{
  "model": "image diffusion model",
  "residual_init": "none",
  "batch_size": 64,
  "final_lr_fraction": 0.1,
  "warmup_steps": 1410,
  "adamw_weight_decay_other_params": 0.01
}
Rows from block 3, named by matrix and row number. Rows with one number belong to one attention dimension. Each number is 128 + 24 x the weight over the matrix's rms, rounded and kept within 0 to 255. All counts start at 0.
# q: attention query, key and value (stacked) (model.blocks.3.attn.qkv.weight, 576x192, the q third), inputs 0-63
# k: attention query, key and value (stacked) (model.blocks.3.attn.qkv.weight, 576x192, the k third), inputs 0-63
q.25 [144 131 180 150 108  67 121 132 101 116 158 123  96 164 158 134 184 104 126 106  79  87 119 179 114 166 151 104 143 115 125  78 137 143 130 156 166 184 104 136 126  93 150 145 108 129 157  95 152 130 149 125 176 111  95 149 142 110  67 100 142 159 156 123]
k.25 [120 142 116 101 129 111 116  77 131 110 146 139  66 129 182 100 140 132 126  77 110 124 165 186 162 190 131 169  91 106 132 120 128 136 183 144 131 121 152 124 100  73 149 111 117 100 116  85 137 131 167 135 138 146 156 130 139  75 105 148 161 199 147  95]
q.26 [142 119 147 127 101 116 120 151 117 110 146 130 150 133 140  83 164 109 171 127 122 108 127 131 144 153 135 158 128  93 142 120 132 138 149 112 159 144 117 148 111 132 109 123 172 114 140 122 145 112 153 103  97  97 115 151 101 152 145  99 128 156 143 128]
k.26 [144 117  83  96  94 123 142 120 115  98 146 104  98 125 131 126 153 114 147  70 105 100 103 110 152 122 123 197 100 119 148 111 123  90 110 142 108 100 167  96  59 114 112 148 141 175 161  87 150 117 118 159 134 126 115 185  92 145 141 102  85 190 108 120]
q.27 [ 98 122 129 149 149 104 142 119 165 123 105  66  89 123 162 131 130 143 133 151 134 135 107 109 124 120 107 124 112 104 151 113 102 134 147 143 129  93 158 135 110 132 159 121 130 111 147 119 110 148 136 129 101 147 165 102  96 127 118 156 189 160 182 119]
k.27 [147  93 128 136 134 131 135 110 139 103 131 123 114 116 137 134 136 148 107 163 102 146 183 103  89 135  91 133 130 158 128 118 124 182 180 130 153  98 144  86 114 134 130 139 112 135 115 149 165 155 161 109 113 127 115 140 117 149 128 107 158 163 191 135]
q.28 [ 88 149 154 141 141 108 150 109 128 116  99 136 130 119 112 117 125 135 140 143 127 158  99 118 141  77 138 160 116 117 180 105 155 102 135 139 153 148 151 116  77 156 113 147 130 119 134 173  80 133 131  95 108 155 188 115 110 102  98  93 148  93 157 111]
k.28 [129 146 126 145 125 100 147 137 136  98 151 157 108 119 131 143 131 149 143 144 141 185  84 139 120 117 150 106 187 108 139 121 111 103 164 148  89 152 136 126 139 190 172 122 180 156 147 175 123 136 125 122 116  99 133 128 127 151 184 124 131  94  78 117]
q.29 [146 108 100 118 157 162 126 122 152  90 151 116  96 126 118  74 123 109 107  89 144 123 135 112 160 123 141 119 131 165 119  75 123 128 156 116 101 115 119  79 124  95 125 112 158 142 134 126  89 172 131 154  97 149 147 126 167 124 144 116 161 142 147 139]
k.29 [148 110 160 129 140 145 129 140 160 122 127 123 165 162 124  90 132 110 122  94 119 106 173  68 130 100  98 148 119 134 155  88 126 171 137  83 156 128 193 110 130  99  99 134 117 138 130 128  64 155 145 120 136 204 149 118 150 184 113  98 118 130 163 125]
q.30 [108 152 119 118 137 147  61 117  85 135 118 183 111 152 130 148 122 159 139  63 152 104 148  89 109 136 140 114 139 108 105 149 149 117 160 137 115 166 103 147 136 163 139  84  94  84 109 165 149 124 113 138 133 138 142 158 133  89 125 155 112 122 183  80]
k.30 [115 105 110 110 133 158 109  87 157 173  73 104  67 137 109 116 103 103 120 109 163 137 120 137 174 108 129 145 111 131 162  79  98 101 150 103 151  95 119 119 149 124 109 135 135  43 103 149 132  99  89 107 121 174 142 108  77  86 127 133 127 142 152 142]
q.31 [136 137  86 142 156 151 143 184 103 131 142 144  77  90 137 120 132 160  91 146 111 119 119 148 149 161 162 146 115 125 137 136 160 119 117 155 138 103 133 113 160 101 130 157 113 140 161  96 143 108 159 100 143 132 141 154 157 103 127 156 148 102 109  95]
k.31 [141  99  83 176 149 144 117 114  94  95  74 137 187 128 129 100 131 117  73 116 173 138 151  86 151 129  89 146 122 151 106 126 126 114 115 104 128 168 144 130 178 166 131 126 105 162  64 145 181 115 159 131 118 118 105 179 131 123 145 133 195 100 116 107]
q.32 [110  74 116 159 132 102 150 138 106 123  99 128 121 128 131 103 130 133 104 158  96 185 151 116 115 109 103 121 154 117 144 120 157 150 122 155 123 128 118 127 163 113 137 110 120 119 102 109 155 170 151 126 128 152 127 130 207 125 140 169 155 115 138 139]
k.32 [ 87  95 138 136 144 133 101 133 121 108 103 121 169 134 142 114 157  87 118 128 142 109 152 124 123 152  84 117 157 162 100 149 132 180 155 155 157 161 117 137 144 123 121 143 142 134 122 136 168 124 129 146 144 147 141 133 125 132 115 170 153 138 163  92]
q.33 [110  80 119 131 132 126 126 137 140 119 113 148  95 143  88 115 149 118 136 104  77 173  78 122 128 109 125 100 129 132 167 123  98 109 134 104 115  90 168 170 109 135 126  91 131 112 161 145 116 138 122 111 118  68 115  63 130 126  97 105 134 177 109 119]
k.33 [171 144 145 139  67 127 145  94 148  65 148 170 128 134 118 130 105 129 138 123  92 143  85 133 118 114 130 123 153 146 122 162 132 146 137 101 130 133 182 124 117 109 123 136 123 142 133 141 131 168 130 134 141  82 124  72 143 151 102 112 142 102 113  88]
q.34 [ 97  92 111 125 125 113 159 116 153  73 104 138 148 131 133 147 132  96 127 163 115 124 127 154 129 150 112 152 147 143 125  59 144 108 138 133 124 153 119 121 108 130 151  96 159 167  88 146  90 131 105 139 135 157 178 142 103 120 120  94 116 194 126 172]
k.34 [162 167 107 109 144 121  96  95 125 118 149 109 128 111 158 138 147  82 157 118 125 115 129 161 117 128 110 151 152 111  98 116 143 127 154 165 130 125 149 110 103 130 177 142 144 174 148 129  95 146  76 104 126 121 202 139 137 111 156 148 103 146  93 157]
q.35 [125 151 138 104  72 108  84 141 165 144 114 104 117 131 105 174 116 164 155 177 138 150 104 151 132 168 143 148  99 108 100  94 130 136 105  94 132 130 132 125  84 116 118 119 157 130 125 128 144 106 118 139 146 149 172 158  92 153 148 109 108 133  99  84]
k.35 [141 168 158 128 117 152 121 141 125  99  94 116  93 119  98 176 130 135 129 168 136 123 120  98  95 129 127  97 124  88 119  78  79 119  93 118 110 154 101  99 114 167 167 142 104 116 144 115 206 169 138 152 115  94 180  77 124 116 195 143 116 107 109 150]
q.36 [101 152 168 114 149 103 143 125 148 120 134 145  94  95 141 161  96 129  85 104 113 118 117 145 162  90 130 152 157  66 162 147 150 128  77 147 104 122  98 110 118 108 184 131 116 138 124 125  88 140 107  99  96 153 167 132 137  39 123 119 215 135  96 118]
k.36 [143  73 163 163 127 135 135 121 136 125 117 153 158 121 141 129 101 147 101 101 111 165 196 122 137 149 151 171  95 133  97 147 175 161 153  92 122 172 122  84 132 215 148 118  73 139 104  86 114 148 147 139  80 126  80 188 140 100 144  68 123 138 115  92]
q.37 [127 131 101  97 141 157 147 140 126 170 133 116 164 195  86 107 152  59  76  99 168 111 122 150 164 198 122 177 100  94  95 106 122 155  99 112 120 147 121 105 168 132 120 128  95 153 115 148 128 144 116 138 143 111 155 137 119 103 128 149 132 159 156  68]
k.37 [160 177 101  65 166 174 125 181 149 137 119 133 129 150 139 135 210 100 120 107 186 123  83 125 114 102  80 148 204 141  97 129 155 137  94 121 135 133  73  89 128 128 115 133 106 106 105 126 125 105 116 163 124  51 112 130 171 146 108 195 171 136 166 134]
q.38 [148 149 129 149 133 116 148 131 139 143 108 122 129 150 162 165 145 122 116 157  81 141 128 129 146 134 115  94 112 187 167 147 142 119 179 140 114 117 116 127 127 138 128 188 112 176  99 146 124  82 129 104 132 143 123 125 106 132 138 125 140 111 127  93]
k.38 [119 126  97 143 122 113 125 153 113 150 128  65 155 140 131 149 157 109 141 127 122 140 135 109 157 136 103 129 104 147 157 126 168 128 138 112  97 118 147 115 144 139 122 142  85 128 111 121 105  87 132 142 123 157 141 138 123 157 138 112 148 136 137 141]
q.39 [105  83 153  89 136 140 120 128 121 123  98 135 163 137 157  53 142  59 118 178 109 134 149 125 116 127 119 105 143 117 133  99 172 127 155 137 117  97 128 140 134 133 169 135 151  86 108 118 105 142 111 132 131  72 158 105 185  84 115 179 103 142 129 107]
k.39 [146 120 181  81 114 110  99 110 148 158 137 119 137 122 152 114 140 125 119 146 142 171 136 129 114 100 145 153 144 102 120 142 145 153 146 139 140 111 133 188 143 120 126 134 137  74 127 147 148 114 105 141 182 136 157 158 128  84  78 144 153 123 115 132]
q.40 [ 68 171 141 105 125 182 139 173 147  92 155  97 163 163 139  78 103 163 154 111 126  98 124 168 141 133 159 145  86 125  91 120 193  98 103 141  80 124  77 157 131 145 115 110 129 104 173 111 132 148 137 164 126 125 234  94 110  92 119  71 134 106 122 137]
k.40 [ 91 180 106  74 110 197 174 130 111 114 125 131 173 130 141 126 162 162 128 112 148  90 124  99 117 125 176 121 169 103 144 149 169  96 146 112 126 105 124 127 119 112 165 145 134 142 174 129 146 114 109  90 175 123 172 138  95  50 100 143 102 117 111 181]
q.41 [143 144 144 110 155  96 162 135 136 120  48 106 127 120  83 105 116 140 140  52 126 151 139  83 117 105  99 107 165 136 139 157 163 117  53 125 101 164 108 147 128 142 113 155 134 160  77 142 122 163 115 121 147 163  88 173 120 177 138 157 206  50 134 133]
k.41 [103  80 147 133 179  88 110 130 116 126 107 154 104 152 136 128 102 155 113 112 113 121 120 127 122 194 109 103  72  70 115 127  78 119 161 109  92 154 144 179 141 202 129 109 151 178 114 112 149 104  90 149 150 171  69 142 103 205 185  72 123 144  52 151]
q.42 [120  97 136  84  99 158 106 114 141 139 111 163 155 106 136 138 128 133 113 159 116 119 210 133 133 125 168 129 119 113 174 131 186 156 148 193 148 125 148 106 148 102 144 172 152 121 157 137 155  79 132 150  98 140 161 106 149 130 186 105 140  89 167 122]
k.42 [138 120 127 144 157 120 110 127 104 122  89  97 145 129 106 114 138 137 133 132 163 166 161 115 116 154 126 114  66 123 138  97 144 113 117 133 161 124  88 156 183  93 147 145 144  93 110 125 135  91 105 146 112 129 100 108  88 110 155  94 198 109 160 142]
q.43 [133 122 138 140 122 147 121 153 104  93  71 182  94 128 120 123 139 154 141  86 116 158 125 187 152 143 137 169 124 131 101 120 149 126 121 163 147 141 125 141  60 152 146 148  93 128 127 114 129 138 158 115 113 137 109 144 138 114 142 111 117 167 168  94]
k.43 [142 100 126 105 131 148 120 130 117 115  82 151 151 136 100 129 131 114  77 110 136 129 115 104 167 123 110 140 102 146 135 123  69  77 122 176  99 127 135 127  89 116 102 104 131 141  98 168 173 175 147 131 135 146 126 125 108 115 152  72 149 181 176  84]
q.44 [109 120 123 115 144 125 145 145 118 142 145 102 152 108  93 136 114 107 130 122 148  87 163 112 118 159 115 160 117 134 135 128  99 135 145 108 156 159 160 127 134 158 161  95  98 169 114 136  83 173 115 173 151  91 130 131 139 162  89 169 135 149 139 105]
k.44 [168 139 136  78 130 155 128 105 130 119 133 166 115 143 126 149 137  89 180 177 112 145 174 166  85 161 154  72 124 124 122  99 113 129 123  99 103 143 137 115 161 175 139  99 144 146 130 135 104 126  79 113 143 116 122 117 126 138 118  79 132 126 127 169]
q.45 [165 100 134 110 165  94 153 131 121 163 143 149 165 170 119 122 133  80 138 116 140 142 122 102 169  82 120 118  91 109 144  99  36 182 129 137 125 147 195 128 125 176 122 142 102 111 145 109 128 123 141 137 112  77  97 106 141 153  78 140 111  77 156 106]
k.45 [195 170  94 125 118 100 131 159 183  90 164 144  75  85  63 126 110 121 112 166 167 152  41 157 159  97 132 127 166  89 123 136  61 111  95 168 146 150 132 102 132 130 129  78 132 101 153 135 116  83 136 139 169 110  94 111 181 143 105 123 164 126 137 135]
q.46 [168 142 125 122 184  89 136  58 140 116 122 144 125 132  98 134  98 109 101 125  61 194 128 124 127 112 143 122  97 137 164 157 103 130 169  54 106 103 131 147 163 114 127 131 108 101 130 164 162 161 126 152 103 123 118 134 125 132 108 175 145 133 137 114]
k.46 [178 149 128 129 120  91  82  79 172 149  86 152 134 136 134 125  82  97 124 164 186 134 126 120 113 124 174  91  94 155 192 184 106 171 174  82 138 159 154 162 189 135  88 112 147  95 131 170 148 102 144 143 109 152 136 126 101 160 107  70 153 108 101 152]
q.47 [105 125 134  90 114 159 127  92 108 130 127 123 137 141 134 124 101  90 148 163 120  98 115 151 110 101  93 172 117 154 181 131 154 125 128 161 140 155 130 151 119 107  98 157 100 136 160 104 126 107 128 163 128  63 137  77 132 127 119  90 117 151 137 109]
k.47 [125 124 122  79 147 139 169 115 148  99 143 118 154 118 108 161 103 128 159  89 105  92 118 129 114  88 155 170 126 148 158 124 177 147 113 113 143 119 127 164 155  83 104 152  75 122 157 149  95 155 122  99 111 101  94 104 153  98  89 104 102 151 151 131]
q.48 [163 127 119 119 133  93 158 142 115 144 110 124 142 152 134 173 139 106 127 138  78 166 127 160 121 145 109  61 144 161 165 134 108  99 188 135 100  78 114 119 133 159 136 165 109 118  97 114 102  85  69 188 126 179 129 119 125 111 127 115  73 111  81 147]
k.48 [121 135 138 115  75 104 165 161 106 171 138  93 132 134 143 131 127 127 105 168  98 134 123 168 115 116 148 123 106 137 164 139 124 142 142 165 101  65 145 124 127 131 101  99 103 132 164 120  90  96 143 142 141 142 138 108 149 173  80  74 128  90  97 120]
q.49 [219 141 144 153 123 108  94 141 163 119 119 126  91 108 131 126 118 124 122 116 145 124 133 114 127 118 153 129 114  80 106 104  72 131  91  95 155  91 136 138 124 103 124 155 137 124 124 145 128 149  60 138 144  83 144 130 155 114 109  98 116 149 160 144]
k.49 [ 88 145 183 156 106 108  98  89 153 117 154 205  73  97 131 128 129 117 133 125 162 111 118 138 124 148 165 148 141  90 129 114  94 126 131 104 109 106 158 145  87 126 126 131 117 126 171 107 147  92 136 152 116 161 174 118 192  95 133 143 176 153 127 145]
q.50 [156 111 133 130 131 130 125 124 141 138 125 169  72 115 135 176 157  99 137 144 169 187 142 170 132 149 133 160 103  92  68 103 152 144 121 184 119 117 102 124 124 121 136 152 118 122 172 115 146  96 107 133  97 154 132 103 150 129 140 138 119 158 121 116]
k.50 [143 149 102 125 156 138 108 107 140 144  51 129  89 168 133 124  91  82 145  99 196 157 141 138 175 144 179 158  95  60 136 141 190 139 132 201 142 154 162 126  88 128 130 132 121  74 146 129 115 152  94  89 113 134 135 106 142 103 129 132 161 134 141 139]
q.51 [172 145 135  83 128 103 134 158  89 142 117 115 101 142 112  83 149 140 120  99 170 105 113 169 155 174 116 110 150 128  88  70 164 145 168 131 114 122 123 169 100 139  89 133 122 136  97  86 152 119 120 148 125  97 169 107 174 123 160  89 113 133 119  91]
k.51 [127  82 129 125  90 115 144 157 127 199  77 118 110 132 102 109 152 140 125 155 169  95 124 145 125 133 160 125 114 128 119  85 109  97 129 132 114 124 130 158  95 124 103 124 128 158 126 130 175 188 160 101 186 113 207 122 131  47 120 121 147 120 119 158]
q.52 [ 82  82 159 136 117 111  93 107 109 160 116  75 135 154 171 128 122 131 140 140 161 175 174 137 122 139  66 100 179  85 170 137 119 120 131 151 183 112 121 175  89 197 135 141 133 127 124 155 105 130 115 116 126 118 120 159 139 141 125 128 172 171 110 125]
k.52 [124  56 108 130 141 149 163 149 102 171 155  92 112 140 127 132 118 126 149 135  87 106 134 152  86 157 107  93 120 120 152 150 114 150 106 149 134 102 107 125  75 157 123 162 134 140 143 170  88 191 126 151 116 123 153 187 136 159  64  73 140 122 132 110]
q.53 [114 128 176 147 151 102 161  92 160 107 123  97 189 144 131 115 177 162  88 119 125 144 122 169 133 115 113 133 113 157  70 147  75 167  76 203  96  88 129 114 129 100 158 174 157  82 171 117 121 151 172 141 147 201 139 143  57 106 112 117 153 108 156 162]
k.53 [141 132  90 134 164 155 149 122 121 112 125 162 194 111 165 148 197 180  62 143  87 104 125 125 131 156 124 135 132 121 102 167  95 197 163 161 150 146 146  97 142  80 194 132 117 100 151 128 150 128 186 112 172 130 120 154  85 121 105 131 141 113 147 165]
q.54 [136  99 137 104 155 130 132 141 115 112  93 144 168 149  70  90 153 112 119 129 144  66 138 105 152 109 119  96 136 192 110 125 119 150 131 102 131 105 133 110 135 122 131 151 118 133 116 143 112 147 143  90 120 125  99 132 135 151 116 114 127 105 179 119]
k.54 [180 117 139 119 136 130 126 125  73 122 107 155 180 156 142 112 161 172  93  86 127  92  95 109 151 110 102 108 130 121 101 137 109  89 120  99 111 138 156 106 138 137  91 165 144 154 129 128 110  99 142 126 142 195 116 149 155 202 144  99 103 126 150 143]
q.55 [ 87 136 147 135 161 144 138 159 143  85 175  93 179 137 130 164  57  81 166 109 192 150 135 124 147 151 126 148 137 119  92 125 119 116  88 124 178 190 165  92  88 105 123  66 184 171 114 121 151 148 148 137 155 134  79 153 132 157 114 132 166 126 134  88]
k.55 [142 130  95 147 143 105 152 172 129 115 179 106 195 171 165 137 100 141 111 122 106 162 111 118 118 146 121  88 133  91 119  66  97 119 128 102 157 188 158  94 125 118 133 109 110 167 101 143 157 166 128 133 158 169 106 131 165  98 101 131  88 132  99  98]
q.56 [ 85 121 128 138 134 150 153 123 138 157  72 174  93 153 148 123 108 110 107 128 109 112 152 131 173 154 132 105  90 106 142  54  79 153 143 119 101 115 103  69 105 109 142 121  99 121 137 153 150 115 155 113 165 131 122 117 160 104 144 145 168 116 121 133]
k.56 [140 170 174  95  76 134 170 147  90 106 128 182 131 137  99 193 137  97 135 127 148 141 127 142 155 139 141  64 157 163 150 105 104 136 162 116 118  95 105 128  49  92 149 148 158 113 154 134 191  81 102 118 152 151 101 124 135 136 114  91 157 118 146 126]
q.57 [149  76 140 153 128 163  98 108 136 148  96  87 161 140 162  60 178 134 144 162 100 152 125 116 138 118 164 100 152 100 159 114 176 166 126 153 178 123 184 100 124 144 104 154 199  94  90 114 143 170 178 169 124 129 148 142 104 157  96  86 147 133 166 119]
k.57 [104 111  99 117 170  97  63 107 149  64 165  78 143 133 117 127 140 128 124 138 142  55 105 115 134 120 129  76 107 136 147  90 128 143 120  95 124 113 139 165 152 131 185 155 118 140 137 153 118 165  95 164 142 135 136 116 130  98 126 103 130 150 136 144]
q.58 [161  82 116  97 121 126 121 102 131 103 155 147 145 113 146 135 156 141 136 155 165  90 135 174 115 100  99 116 151  79 117  84  85 155 156 147 151 153 158 155 119 135 107 165 115 113 126 157 111 111 111 120 125 128 125 113 172 157 130  92 146 155 128 124]
k.58 [161 113 148 148 140 127 122 104 132  94 150 153 125 169 114 120 121 157  76 153 131 138 138 179 145 143 104 107 123  86  80 115 140 141 109 144 156 153 147 143  99 148 150 184 130 121 124 112 159 170 108 138 121 123 171 124 127 102 126  87 122 175 115 124]
q.59 [148 117 101 120 181 137 123 114 130 117 123  99 114 161  87  98 136  94 130  84 153  92 121 159 126  84 139 147 133 162 116 120 138 123 157 109 104 127 127  76 148 149 150 144 115 166 149 125  76 132  87 143 140 123 129 163 133 124 157 132 120 116 105 162]
k.59 [112 131  71  85 150 113 172 107 178 172 106 159  85 157 160  76 183 105 150 105 141 108 106 145 137 169 101 134 147 140 155 135 153 162 185 126 137  88 172 112 153 121 106 124 134 154 107 143  54 116 161  72 124 147 135 115 149 136  96 137 107 108 145 177]
q.60 [110 146 112 116 172 113 154 117 175 136 150 156 138 112 103 134  69 118 114 161 139  79 120 157 100 115 128 161 100 150 148 115  87 112 144  87 137 174 119  95 172 110  99 107 172 177 137 143 116 109 133 135 134 114 138 108 127  60 124 115 114 121 146 148]
k.60 [176 130 123 143 129 157 136 182 126 137 138 163 170 108 128 157 149 139 133 124 142 121 103 184 135 141 160 109 136 158 118 147 144 124 141  71 169 130 109 131 137 135 111 138 184 211 127 149 117  91 167 109  85 135 127 145 131  84 148 127 117  61 127 133]
q.61 [148  85 118 148 128 180 114 152 113 126  94 150 157 126 125 110 141 161  76 120 119 135 162 124 147 187 148 130 137 176 141 129 174 148  99 128 183 134  84 127 156 156 149 141 130 171 111 130  82 172 166 139 182  53 147 176 148 115 129 119 132 114 101 101]
k.61 [137 119 137 129 158 154 126 142 120 137 113 114 196 140 126  90 154  97 121 132 159 136 107 104 181 170 121  92 134 178 149 149 116 130 113  93 122 146 117 139 146 108 103 124 142 145 112 172  65 136  88 116 138 102 163 139 100  83 119 138 175 108 136 103]
q.62 [157 138  97 147 157 124 136 140 125 162 163 191 105 122 144 138 107 104 108 129 140 145 143 169 163  86 142 171 150  88 132 135  91 146 129 112 134 124 122  88  95 131 116 110 145  82 132  86 127 121 106 139 106 129 159 150 113 101 163 100 106 158  77 111]
k.62 [ 78  97  68 130 104 106 141 205 109 214 138 139 133 104 108 116 134  97  85 182 162 144 143 145 163 126 141 154 138 146  86 114 105 146  95 139 172 139  53  83 109 113 120 101 140 147 155 125  90 150 156 153 113  95 148 151 149 105 104 119 149 117 161 112]
q.63 [111 158 114 152 100 167 111 157 132 145 154 162 122  58 104 130  78 139 163 139 156  75 168 108 107 132 124 143 113 121 126 129 117 163 125 125 159 165 105  90 118  94 165 136 127 112 133  89 165 144 160 118 135 148 123 104  86 131  94 148 140 138 128 106]
k.63 [180 132 102 126 135 127 129 149  81 112 135 158 132 132 107 128 121 106 164 114 132 128 205 122 103 109 117 120 122 150 110 124 109 125 128 146 130 138  94 110 179 127 167 143 176 150  96 111 157 102 114  96 148 117  88 145 124 137 177 139 138 135 109 113]
q.64 [154  95 122 131 146 113  99 110 119 126 102 127 127 132 115 130 168  88 129 104 140 136 163 119 126 123  68 121 154 144 114 150 148 159 141 138 122 132 156 143 117 161 150 108 153 126 145 126 133  96 139 119 158 124 128  98 143 140 127 136 146 132 136 141]
k.64 [ 96 105 118 121 169  95 120 130 143 130 121 139 137 151 123 128 165 108 136 124 161 133 148 104 124 118 113 101 127 141  99 139 125 135 133 142 110 116 120 126 136 164 159  88 100 117 161 133 106  91 111  97 155 145 124 108 156 130 139 150  93 149 150 128]
q.65 [120 109 116 133 120 114 111 132 159 120 144 132 140 109 134 136 102 117 131 114 131 159 141 160 112 103 110 148 137  94 150 155 119 129 159 155 134 152 145 116 128 123 103  92 152 142 171 122 148 141 138 104 101 154 136 145 133  83 146 149 133  85 140 119]
k.65 [ 99  98 134 108 119 119 126 134 148 159 138 149 133 128 162 142 120 133 133 104 125 139 143 152 109 115 111 140 107  88 163 126  96 129 146 124 131 159 116 142 126 137 136  86 140 144 150 152 145 111 117 120 103 149 124 143 138  94 147 146 124 114 129 137]
q.66 [ 91 145 113 140 144 144 125  87 171 122 119 120 114 130 157 122 129 143 134 122  96 142 149 123  98 133 129  94 127 102 143 103 130 117 147 155 104 133  94  91 114 123 165  61 148  86 106 115 143 131 120 129 130 120 111 122 147 136 169 136 156 132 134 120]
k.66 [ 92 127 115 115 153 116 152 137 166 118  87 129 114 129 139 121 109 116 154 147 123 131 146 125 143 116 131 103 118  95 146  79 145 133 117 130 127 113 111 113  89 128 161  78 155 106 123 129 126 130 116 118 145 156 108 117 128 106 133 132 168 149 121 160]
q.67 [142 164 105 152 106 109 135 121 130 128 141 155 122 120 134 136 105 162 120 123 129 105 151 169 137 123 139 136 116 143 109 157 103 129 130 158 124 144 129 128 139 139 128 117 101 164 132 132 130 123 150 125 112  89  98 158 147 140 136 137 112 149 118 107]
k.67 [128 146  99 146 102  88 115 109 134 147 161 147 142 124 143 138 103 121 116 131 143  92 144 150 138 141 109 139 109 111 110 104 119 112 125 150 134 144 131 138 153 126 127 127  95 136 131 153 144 133 122 122  94  99 106 155 153 103 126 125  96 142 138 130]
q.68 [125 135 141 131 123 126 110 138 107 122 132 109 125 152 132 114 135 145 101  96 108 116 109 132 133 147 117 128 137 109 117 103 127 126 125 128 117 132 134 116 128 135 127 142 125 132 111 121 155 124 130 135 163  91 127 117 109 103 134 105 114 145 102 136]
k.68 [131 138 135 132 129 117 136 142 124 129 136 120 120 122 155 117 116 146 107 123 148 109 128 113 140 159 152 141 143 132 119  94 123 109 114 116  95 140 119 131 134 141 134 138 132 136 112 128  97 122 143 138 128 110 105 149 118  93 137 134 101 117 123 142]
q.69 [152 132  99 178 132  98 127 153 158 109 119 144 103 142 131 137 122 103 106 166 166 125  97 140 165 118 139 136 123 144 120  76 105 141 113 127 106 103 143 126  85 129 131 110 133 103 148 144 133  99 135 139 109 114 149 114 141 138 139 144  92 120 140 105]
k.69 [134 139 140 138 116 112 129 129 105 129 115 140  88 127 128 142 124 140 134 144 153 135 103 151 154 121 152 105 155 126 110  97 105 122 116 112 123 123 137 142 104 132 109 102 151 123 123 157 131 145 124 120  87 119 132 133 147 126 127 123  96 116 138 111]
q.70 [110 159  80 136 175 139 183 160 181 119  91 155 149  96 118 149  87  97 169 112 124 140 104 143 147 140 139  95 150 117 160 108 128  81 120 176 137 113 100  94 127 105 141 128  96  95 111 133  96 129 101  99  91 132  82 128 131 142 110 138 158 106 143 150]
k.70 [103 137 119 136 181 120 158 127 143 103 129 162 126 109 136 146 112 120 144 116 135 138 123 118 136 139 143 107 151 120 130 150 130 123 145 188 129 160 108  93 111 112 146 106 146 109 147 123  91 145 106 111  91 120 109 121 108 119 114 104 159 130 128 166]
q.71 [130 142 106 148 111 124 136 170 153 143 131 131 133 160 151 159 136 162 128 134 160 101  89 115 113 155 141 162  89 147 114 129 103 135 127  94 174 136 122 143 136 112 142 129 126 123 135 141 121  95  92 134 133 129 138 117 119 126 100 118 122 128 112 109]
k.71 [122 133  84 146  99 131 102 145 145 164 139 111 152 150 139 141 123 137 115 131 132 112 115 167 131 118 108 136  99 120 124 141 113 149 150 103 161 146 131 142 110 107 101 138 125 134 107  89 119 144 113 123  98  90 126 100 104 141  66 108 148 105 129 113]
q.72 [131 112 130 132 119 119 141 110 123 131 153 137 133 139 140 137 117 149 120 128 119 111 138 127 150 122 149 130 140 133 147 104 155 146 130 147 125 132 132 150 149 132 108 116 107 159 113 121 135 121 131 126 116 133 132 111 132 110 122 116 123 144  98 126]
k.72 [128 121 118 120 129 124 149 136 136 130 150 109 115 122 127 153 106 145 115 150 129  95 111 152 139 122 142 115 137 118 141 104 116 128 124 127 126 106 132 122 132 146 129 120 105 162 104 151 126 118 118 142 109 107 125 122 132 112 141 132 125 120 159 147]
q.73 [144 136 120 149 121 106 129 118 126 107 105 112 117  99 120 144 133 137 106 135 102 133 140 141 123 147 106 156 130 113 122 127 130 125 139 116 132 149 143 129 119 134  71 119 118 135 144 119 122 126 118 139 145  88 103 135 145  95 111 119 142 145 127 150]
k.73 [114 157 140 154 104 124 128  98 115 102  95 124 111 133 134 135 130 142 131 143 127 124 134 103 114 173 134 159 130 118 136 108 145 109 129 123 109 134 157 150 145 109 138 117 113  92 151 124 133  99 133 139 122 134  92 138 147 132 119 145 109 154 126 139]
q.74 [134 119 125 117 122 133 144  99 118 112 135 114 104 145 119 102 141 129 119 122  97 139 127 115 114 147 106 127 135 132 117 124 111 134 116 130  75  97 117 159 128 148 124  96 109 106  98 107 153  98 121 136 125 144 133 111 124 119 100 130 143 145 127 116]
k.74 [134 127 117  96 138 144 141 103 107 104 151 124 114 133 114 102 134 138 116 123 139 140 127 131 141 152 127 119 136 125 132 127 144 150 134 144 109 125 132 149 126 141 106 148 147 112 151 133 141 153 120 157 159 136 154 124 146 108 111 105 154 127 141 132]
q.75 [130 123 117 117 144 116 143 153 140 118 140 134 112 130 110 147 123 134 112 126 157 126 147 152 129 178 153 123 113 137 119 100 126 137 142 107 120 135 139 104 141 150 148 117  91 128 127 128 157 130 108 112 123 139 100 115 140 113 148 119 130 132 112 131]
k.75 [171 133  84 124 127 125 131 152 137 133 136 107 151  97 142 134 135 133 119 130 142 123 176 143 126 164 151 108 122 111  96 126 152 142 153 133 123 147 140  94 134 132  88 147 117 149 126 124 138 135 125 136 110 138 127 131 144 147 155 130 142 136 120 138]
q.76 [143 105 132 153 130 124 147 112 140 111 109 149 170 131 128 109 145 125 163 127 122 135 139 109 119 123 126 134 124 106 137 111 139 137 145 127 144 139 159 120 136 118 113 137 168 131 103 122  89 140 126  83 111 146 125 119 122 108 129 124 123  99 118 151]
k.76 [ 99  99 107 145 124 141 129 110 159  99 124 124 156 137 154 145 127 107 114 145 117 142 143 124 109 107 139 113 136 143 138 119 126 106 141 130 113 152 151 109 135 135 130 107 128 138 120 131  96 152 139 110 142 126 124 121 145 118  96 124 114 130 116 147]